Rows from block 2 of a small self-supervised image encoder, named by matrix and row number. Rows with one number belong to one neuron. Each number is 50 + 15 x the weight over its row's rms, rounded and kept within 0 to 99. All counts start at 0.
After each neuron's rows are labels from the 100 images, of 14848, where the neuron reaches its highest value: "responds to" is what is common among them. Only what is clearly more common there than usual is listed. The data: photos of plants, animals and fungi (iNaturalist).
# fc1: MLP up (model.blocks.2.mlp.fc1.weight, 384x96), inputs 0-95
# fc2: MLP down (model.blocks.2.mlp.fc2.weight, 96x384, transposed), outputs 0-95

fc1.281:15 78 53 48 46 45 34 49 50 80 39 48 45 40 89 41 57 59 51 72 50 55 61 49 61 50 71 41 61 20 51 44 47 43 49 36 46 64 28 25 72 47 68 54 37 46 39 30 48 62 43 72 55 36 28 53 47 43 36 49 52 73 49 46 57 55 47 42 47 46 38 53 50 66 52 73 46 00 41 68 69 41 65 44 49 14 76 65 30 23 50 61 39 63 61 38
fc2.281:34 67 31 37 58 44 35 33 26 27 68 53 63 43 42 61 43 50 14 44 32 41 41 46 57 45 30 48 43 63 56 24 61 19 58 55 55 43 55 36 61 26 56 72 51 41 36 38 49 34 34 53 60 62 50 50 83 47 59 61 39 47 66 35 44 27 59 65 32 43 59 59 68 35 54 52 41 60 31 34 33 76 35 57 33 60 21 39 47 46 41 51 45 13 75 11
responds to: phylum Arthropoda

fc1.47:25 65 57 55 66 59 82 56 30 34 36 44 60 40 47 55 44 51 50 49 43 68 39 35 45 54 25 47 51 21 38 67 34 30 80 68 66 31 48 50 27 32 64 73 38 44 82 57 46 46 70 40 51 38 43 58 27 47 43 52 76 53 51 94 36 73 46 46 59 64 65 30 59 44 45 25 35 52 41 58 45 40 60 41 29 70 50 54 59 26 35 58 64 28 67 64
fc2.47:54 51 53 52 74 60 34 33 56 88 42 27 40 66 58 52 43 36 72 86 52 52 55 56 39 55 48 35 61 49 61 53 58 78 64 50 40 30 30 43 49 71 60 74 54 72 70 73 53 58 64 49 28 59 59 57 24 40 27 30 52 25 31 51 60 33 57 49 48 32 49 58 75 61 49 38 40 58 69 64 70 65 60 42 54 73 44 66 70 23 83 41 38 41 54 36
responds to: class Aves

fc1.229:17 59 44 57 73 50 61 50 77 40 40 58 56 24 50 32 63 40 26 70 63 35 57 49 31 24 71 56 49 67 37 50 60 30 29 41 63 54 52 55 48 60 32 45 74 64 59 39 64 46 24 50 36 56 32 50 33 53 34 46 78 80 53 53 54 34 26 65 65 48 39 62 25 51 42 79 45 57 50 39 27 16 58 69 52 40 68 21 37 55 48 41 53 47 75 51
fc2.229:38 37 59 29 64 33 47 23 36 56 50 43 41 82 65 30 59 69 65 50 19 51 38 56 25 41 50 54 38 54 81 65 54 35 73 70 55 52 31 27 57 35 60 55 58 66 28 52 61 34 54 46 44 45 33 55 28 48 32 47 14 63 30 76 36 50 54 45 67 34 80 37 69 47 78 35 32 54 53 54 35 57 49 49 33 56 39 52 44 72 81 49 65 43 42 33
responds to: order Passeriformes

fc1.347:78 42 60 25 42 64 48 41 39 34 66 28 42 39 53 88 35 51 48 38 61 43 36 40 36 87 13 45 45 47 42 48 22 49 74 71 44 53 71 33 31 64 68 31 62 59 75 44 62 42 35 70 54 33 42 50 55 57 52 44 53 40 67 83 68 60 47 56 46 59 65 53 67 42 54 22 75 49 55 42 44 49 55 75 55 40 46 48 59 28 34 61 36 40 54 76
fc2.347:82 48 61 45 64 54 82 15 54 39 35 31 49 52 30 56 56 58 54 33 69 44 43 53 45 53 26 89 42 69 51 60 53 56 52 50 69 35 27 35 62 47 59 72 51 75 53 50 36 46 39 55 42 15 56 37 53 46 26 33 33 34 65 63 29 70 65 51 58 60 58 58 73 65 56 44 38 56 59 41 31 79 40 46 47 48 15 65 44 49 75 48 46 44 59 21
responds to: phylum Chordata; class Aves

fc1.41:53 69 77 57 42 36 46 51 30 41 49 47 63 68 55 56 29 50 68 49 46 44 68 32 61 69 60 56 56 34 70 66 50 67 47 56 08 29 46 59 38 82 53 68 28 59 69 56 10 49 50 46 47 52 41 49 69 46 61 37 49 70 44 68 40 32 73 49 38 20 38 34 45 62 36 44 38 61 74 47 58 53 59 41 59 75 44 52 45 76 45 01 50 43 45 56
fc2.41:27 45 60 54 55 66 89 42 46 37 42 72 68 53 63 42 46 46 45 75 47 56 63 50 52 57 49 58 07 55 61 52 62 60 52 52 26 49 71 67 41 32 64 50 33 63 39 79 55 78 42 46 63 18 38 37 70 53 61 84 39 42 24 43 35 53 44 62 57 45 41 46 20 57 44 43 61 96 74 41 59 43 49 46 52 62 61 26 63 49 36 63 56 54 60 50
responds to: phylum Arthropoda

fc1.165:50 39 57 55 30 78 34 36 61 81 36 45 43 83 47 45 46 60 57 81 45 45 49 70 79 35 50 50 46 60 54 60 45 37 37 43 35 38 39 37 79 79 53 58 45 52 49 32 49 43 24 66 46 71 69 70 74 46 27 33 57 70 50 15 32 20 49 40 55 55 45 18 36 39 53 45 56 58 53 54 42 42 50 58 54 32 58 44 75 60 54 26 73 70 63 46
fc2.165:03 37 75 49 40 22 33 26 30 40 47 52 15 76 31 44 26 54 69 55 56 49 55 38 70 55 70 73 27 56 80 51 47 49 31 46 69 49 44 33 52 30 45 43 64 49 61 14 42 63 58 65 58 75 46 57 47 58 59 41 37 70 58 64 51 42 51 50 53 65 45 54 44 50 47 70 58 57 89 81 57 53 52 47 45 44 60 37 49 65 45 36 63 38 43 48
responds to: class Aves

fc1.260:65 44 60 50 73 45 55 54 35 61 68 46 45 70 27 54 44 55 32 48 44 65 37 33 48 73 29 33 58 57 48 44 70 64 42 65 29 80 49 36 50 88 74 61 45 49 47 55 63 34 81 36 88 60 70 47 51 49 44 48 45 58 73 72 44 53 68 53 64 74 33 51 66 52 27 35 38 26 54 23 73 52 53 25 63 60 47 38 48 40 47 20 62 44 67 37
fc2.260:52 74 54 40 47 71 62 71 69 58 54 44 51 46 41 39 31 44 36 54 52 24 29 55 32 68 42 40 66 88 39 44 34 55 47 48 38 54 68 37 40 69 56 89 61 64 75 64 49 65 55 57 59 47 69 24 54 62 44 64 69 40 43 48 58 39 45 36 16 91 38 62 67 57 49 65 69 29 59 52 36 53 57 52 44 84 40 47 47 43 61 25 51 27 30 57
responds to: phylum Chordata; class Aves

fc1.79:46 27 64 74 67 27 50 69 68 49 48 50 40 41 30 60 28 51 38 43 52 52 50 64 61 37 20 42 39 30 46 42 82 44 41 50 63 61 47 64 44 65 51 62 55 57 33 43 48 50 58 66 59 30 43 73 56 62 49 72 37 49 65 33 57 05 71 59 60 46 39 57 55 54 23 30 45 59 40 69 81 41 63 36 42 46 40 25 39 55 79 56 56 72 93 56
fc2.79:65 36 36 42 52 43 60 62 67 58 39 58 21 50 15 56 79 70 29 63 50 54 24 53 54 52 88 43 48 29 46 86 29 42 44 41 40 33 53 09 69 35 42 19 67 88 45 49 68 56 40 57 50 33 68 39 53 60 65 57 41 46 54 52 51 58 52 44 62 61 44 50 27 63 50 38 38 46 49 54 61 50 48 71 53 46 58 68 25 32 48 59 54 48 53 78
responds to: phylum Arthropoda; order Lepidoptera

fc1.375:34 47 33 45 53 45 30 56 86 88 20 39 67 44 42 54 45 45 52 74 38 54 67 83 51 35 79 83 53 56 47 44 49 62 40 20 52 55 35 27 52 57 46 49 35 66 46 30 51 48 44 44 50 50 41 54 54 36 67 45 43 68 28 26 17 49 37 50 35 25 60 45 32 51 87 29 36 41 58 58 40 60 45 61 40 67 77 51 37 50 33 57 61 43 40 46
fc2.375:57 55 52 67 50 29 48 51 89 52 00 53 20 48 47 54 52 37 64 30 55 68 80 64 62 65 58 70 46 50 56 78 46 54 50 46 44 56 55 56 65 51 50 45 63 33 54 47 45 36 59 40 52 61 31 49 87 44 65 44 56 47 42 49 39 73 46 59 64 57 28 42 49 53 78 37 37 40 44 60 72 41 48 47 47 28 70 45 56 75 60 35 67 80 37 91
responds to: class Aves

fc1.195:44 61 45 58 53 26 54 35 50 41 44 77 57 59 44 57 38 63 42 74 62 64 74 49 43 59 35 80 63 83 49 37 89 45 55 21 53 66 43 62 56 46 33 49 50 41 43 30 57 26 41 64 46 44 46 33 44 48 37 38 54 56 55 73 48 35 09 67 56 44 44 58 12 49 36 56 40 60 17 44 42 42 43 40 65 63 44 48 35 71 92 64 53 47 42 39
fc2.195:62 23 46 49 73 40 39 33 40 72 46 42 41 62 86 17 55 75 71 43 65 28 40 66 60 33 33 69 58 57 65 61 53 45 47 58 50 64 67 37 28 49 51 43 51 40 61 46 50 50 25 40 66 62 59 47 44 60 21 39 60 66 34 67 59 26 56 46 63 36 55 51 36 39 64 22 21 56 12 69 63 41 49 63 28 71 57 60 43 58 68 38 71 35 44 56
responds to: order Passeriformes

fc1.383:61 40 55 27 38 51 46 58 55 32 75 28 59 60 43 46 43 75 57 35 42 37 40 45 81 46 62 59 68 34 39 55 50 36 26 92 71 41 84 59 36 47 42 58 85 61 30 41 44 56 60 69 43 55 55 44 08 52 22 66 62 45 75 54 64 45 52 62 44 78 44 28 45 38 67 66 63 66 63 51 26 42 54 46 39 43 44 48 45 26 59 39 50 49 47 65
fc2.383:62 76 37 42 78 68 36 48 76 16 46 67 55 66 68 38 38 46 36 43 82 47 70 44 57 47 30 38 75 59 53 66 49 38 23 56 50 45 68 60 24 70 46 43 45 63 38 54 56 69 62 74 39 54 46 62 76 11 52 51 70 55 45 58 48 55 57 63 46 24 51 42 52 47 45 58 35 67 43 58 79 48 33 57 46 55 44 46 21 48 80 26 58 59 27 46
responds to: class Aves; phylum Chordata

fc1.106:39 66 46 35 26 52 33 52 49 57 55 60 48 61 43 42 55 71 42 53 28 78 57 39 78 63 45 74 71 51 56 18 29 74 50 62 35 51 24 50 56 59 54 41 47 58 61 34 51 72 30 67 40 49 26 36 46 50 31 69 31 44 66 66 49 13 65 54 84 62 52 58 29 59 58 58 72 48 46 50 17 70 53 30 50 26 53 66 30 66 50 49 53 27 49 37
fc2.106:72 50 62 38 69 38 51 86 47 65 46 47 36 48 77 52 42 57 78 32 61 48 59 73 54 47 65 66 49 39 34 19 42 43 17 78 78 34 61 43 58 46 50 55 47 31 49 39 50 61 47 59 63 49 23 55 65 37 16 36 70 60 40 51 60 20 59 73 50 46 37 55 53 62 41 55 47 37 42 42 50 27 51 79 37 29 42 73 64 61 40 30 57 54 37 80
responds to: phylum Arthropoda; class Insecta; order Lepidoptera

fc1.38:46 50 54 56 46 51 55 41 55 32 24 41 63 64 68 51 67 48 42 48 50 27 58 27 88 39 24 36 49 42 34 59 72 39 81 92 51 62 66 50 55 44 48 56 78 07 39 55 54 44 78 50 68 35 58 50 49 50 31 74 43 22 49 48 54 81 35 35 57 77 37 50 49 72 50 47 40 53 74 39 42 44 57 56 52 57 44 31 59 65 64 53 55 59 58 28
fc2.38:63 56 61 91 67 67 18 52 42 62 52 46 57 39 61 22 62 41 42 47 62 35 68 22 39 63 00 67 38 65 79 66 68 70 28 48 14 54 57 47 21 53 47 42 36 49 52 56 52 68 64 39 36 50 51 54 69 47 54 58 73 27 50 48 53 55 29 38 58 62 51 43 53 52 35 50 39 68 30 55 51 20 48 42 59 37 32 53 49 55 42 50 57 33 54 64
responds to: class Aves; order Passeriformes

fc1.344:36 67 53 73 45 62 50 43 62 60 28 61 45 51 53 48 56 30 63 41 48 58 37 47 27 49 55 60 42 62 12 43 80 50 25 36 55 76 46 47 54 46 49 48 44 39 44 47 61 45 77 65 80 18 74 42 63 64 56 46 52 43 50 44 43 63 66 43 13 50 76 76 60 43 25 54 27 52 64 58 69 70 60 51 15 34 42 36 50 59 15 50 33 52 61 38
fc2.344:36 76 24 32 51 47 41 40 49 63 60 42 50 36 48 70 53 21 30 53 54 52 40 56 49 49 41 36 42 37 71 54 38 71 82 70 45 73 43 53 55 51 62 65 63 27 56 32 21 34 28 57 43 76 36 32 44 57 76 61 58 76 35 51 53 76 65 46 58 48 29 48 24 67 57 64 59 40 39 34 53 66 70 49 59 50 42 19 66 27 32 31 25 69 46 47
responds to: order Lepidoptera

fc1.358:40 84 55 67 57 51 42 31 19 57 55 61 48 50 52 48 53 56 33 54 51 32 65 60 52 53 57 17 63 51 43 47 37 30 33 54 27 61 38 62 73 23 45 99 40 51 33 42 57 48 29 49 64 62 52 49 38 49 68 48 49 61 47 49 85 52 32 57 57 72 59 46 38 44 40 62 61 15 56 41 57 28 67 65 91 40 46 36 64 55 22 46 42 67 56 44
fc2.358:64 46 31 73 31 39 60 56 44 31 32 53 46 43 59 46 39 55 38 70 44 54 49 37 36 51 48 59 48 34 43 46 62 58 42 47 72 33 45 61 66 15 54 28 72 33 48 35 56 43 22 41 37 45 66 42 66 60 38 78 55 43 34 33 63 35 65 70 37 49 56 59 37 42 38 39 40 62 21 60 53 52 40 47 09 66 43 52 70 27 17 83 75 70 72 32
responds to: phylum Arthropoda

fc1.105:61 67 53 53 33 41 52 18 81 61 40 38 26 61 39 17 40 42 46 50 27 53 48 54 60 48 68 48 58 46 37 71 37 41 54 51 41 46 58 93 14 24 65 74 40 55 25 42 66 55 51 46 47 64 61 47 54 47 64 36 57 24 69 67 54 46 74 53 49 69 38 47 65 56 39 59 56 53 40 51 39 64 77 64 70 40 41 42 54 75 41 41 39 33 86 55
fc2.105:33 43 44 56 72 50 65 52 49 76 44 48 52 37 68 65 62 72 35 63 58 81 63 63 37 45 48 51 51 52 31 76 36 30 76 47 46 39 55 94 41 28 51 66 25 30 42 55 83 55 39 51 55 62 65 29 63 29 41 69 60 21 36 65 75 44 41 58 53 54 40 52 41 46 45 14 56 57 70 44 61 41 60 34 61 54 51 51 67 22 42 58 36 33 48 65
responds to: order Passeriformes

fc1.288:28 29 51 36 55 31 36 40 72 51 59 54 28 40 47 64 57 61 64 94 30 55 31 73 30 22 46 59 57 95 54 46 52 44 50 36 55 46 61 47 53 39 53 47 61 49 61 52 47 43 57 73 63 20 38 56 43 54 07 48 47 67 59 50 57 39 65 40 48 48 45 44 22 53 62 81 61 50 25 18 40 56 68 47 36 52 61 32 34 37 59 43 40 46 69 49
fc2.288:57 28 49 55 62 71 45 36 44 73 59 49 58 72 68 30 44 69 69 56 39 72 53 50 35 67 54 38 42 56 40 44 20 61 74 58 40 67 61 71 67 51 57 70 38 81 46 54 73 50 50 42 54 36 56 61 41 32 53 47 46 32 28 58 41 37 67 99 53 45 57 40 61 65 84 55 35 38 67 54 42 77 31 34 58 61 27 69 45 52 63 58 54 35 37 52
responds to: class Aves; order Passeriformes

fc1.155:63 44 38 30 43 35 29 69 46 33 57 41 64 54 66 35 54 71 53 17 43 26 43 34 63 44 42 43 73 48 35 34 56 57 35 67 43 54 51 64 58 48 26 74 71 46 47 61 42 66 66 39 48 48 89 45 57 17 26 67 49 66 57 39 56 33 62 70 76 74 66 51 57 45 73 25 64 56 51 58 46 63 63 46 53 45 51 49 09 57 65 36 44 76 51 68
fc2.155:50 62 73 20 60 61 45 69 51 54 36 61 46 59 74 45 56 71 63 51 88 35 28 42 33 53 44 55 50 65 29 41 38 45 38 55 50 53 59 40 34 40 61 51 65 48 22 56 63 40 40 61 44 13 45 73 87 60 54 52 79 36 29 55 57 33 67 79 35 51 58 40 48 53 44 28 51 38 46 68 55 23 42 72 36 40 55 41 36 53 50 57 18 43 20 56
responds to: class Aves

fc1.40:19 42 52 46 43 49 67 46 61 41 46 49 37 45 35 24 56 67 38 55 52 10 40 71 50 53 48 36 71 47 44 22 30 44 56 30 40 39 71 47 51 45 37 67 49 34 47 64 68 33 68 57 60 36 63 21 45 40 78 47 69 77 78 32 52 44 64 45 25 80 61 44 48 67 53 62 33 71 49 44 52 34 61 54 38 46 42 83 67 54 46 80 36 30 39 49
fc2.40:60 51 45 42 40 50 48 58 32 43 57 45 33 61 75 53 69 48 15 29 44 65 54 48 64 63 47 51 63 63 70 70 36 46 50 46 57 47 50 54 82 67 73 79 57 49 62 31 55 52 65 53 29 42 54 34 67 77 48 36 65 68 40 44 61 41 61 79 65 39 31 88 69 61 27 61 29 42 31 54 35 45 47 21 38 77 67 47 49 37 46 49 75 51 63 80
responds to: phylum Arthropoda; class Insecta; order Lepidoptera

fc1.372:51 50 42 34 77 12 60 66 67 59 45 52 41 58 51 39 46 65 56 59 32 47 56 37 61 54 28 82 45 38 78 35 53 54 58 63 36 63 49 61 47 57 59 22 51 65 42 18 41 50 64 74 40 15 34 43 44 25 47 50 67 51 42 47 37 35 37 44 71 50 64 63 37 56 36 19 46 52 21 40 64 69 64 50 51 66 66 53 34 75 63 49 47 38 90 56
fc2.372:71 22 54 41 57 60 71 59 60 90 49 29 33 64 52 54 49 70 60 69 59 55 29 57 49 54 33 64 38 59 62 63 36 61 66 66 40 46 55 35 41 42 67 60 51 70 57 41 77 75 42 55 28 38 47 66 49 66 40 49 29 29 30 56 43 36 55 72 59 56 46 56 33 61 57 15 47 72 40 63 52 66 29 76 25 39 49 64 64 37 62 53 78 38 60 80
responds to: class Aves; order Passeriformes

fc1.187:63 51 57 38 43 50 34 62 89 85 25 33 82 27 64 53 54 50 57 46 45 42 66 47 41 51 66 65 55 33 42 56 38 59 52 44 59 45 62 52 74 00 50 66 50 38 31 24 32 31 33 49 61 38 58 40 80 48 52 40 38 45 43 40 49 40 47 72 59 56 51 57 52 63 51 69 32 43 45 69 45 44 71 42 59 31 57 54 52 57 42 54 54 50 65 40
fc2.187:48 34 57 61 78 42 41 45 44 46 66 58 51 37 35 74 51 47 57 21 29 70 30 54 55 66 72 46 47 33 62 54 70 21 60 55 61 68 62 78 39 58 56 37 47 59 60 60 83 53 39 36 47 62 45 40 53 24 36 69 49 51 37 50 50 49 29 93 63 52 65 43 65 07 68 27 33 47 58 63 62 61 42 51 53 51 45 78 74 37 56 64 43 68 58 64
responds to: order Passeriformes

fc1.299:34 57 41 31 57 79 71 24 62 68 67 56 51 46 30 43 47 45 20 67 38 53 62 37 59 65 47 50 67 46 36 44 58 55 62 38 67 71 56 58 49 52 40 36 49 41 25 43 28 47 44 75 49 39 57 61 70 35 62 53 54 32 55 89 37 42 00 35 29 77 64 51 57 55 71 80 69 61 54 47 65 52 42 30 38 42 45 33 27 46 38 44 55 61 46 68
fc2.299:30 56 42 43 46 59 49 49 45 31 61 51 90 52 63 40 66 32 51 58 36 57 31 42 32 73 32 44 53 60 36 49 57 40 43 57 82 55 39 34 61 70 74 60 47 44 59 59 59 57 69 40 56 48 47 61 53 88 52 19 64 42 46 50 52 38 34 83 52 45 64 53 48 42 46 56 37 76 22 49 31 54 36 11 17 44 26 54 63 58 66 63 82 37 50 53
responds to: phylum Arthropoda; class Insecta

fc1.349:26 68 53 69 45 54 64 40 41 49 63 34 59 38 22 23 51 73 46 38 65 45 48 57 30 48 51 45 47 69 51 70 67 48 82 59 45 57 45 37 34 68 40 35 11 43 62 29 65 56 44 57 39 32 52 41 33 62 60 33 33 53 70 55 49 50 61 32 46 39 33 99 55 56 62 45 88 47 41 74 52 45 41 64 38 26 48 61 55 43 59 56 50 39 66 45
fc2.349:37 85 61 40 51 52 47 29 35 38 64 61 53 39 62 54 27 78 41 43 32 61 34 66 88 48 52 49 33 54 44 30 52 38 34 53 26 31 67 63 58 83 78 57 13 32 45 34 41 46 58 53 52 48 45 52 61 26 49 69 64 66 61 61 62 38 54 60 63 45 46 67 81 12 43 49 52 41 43 38 68 63 61 46 41 42 53 58 58 40 46 52 57 43 24 22
responds to: phylum Arthropoda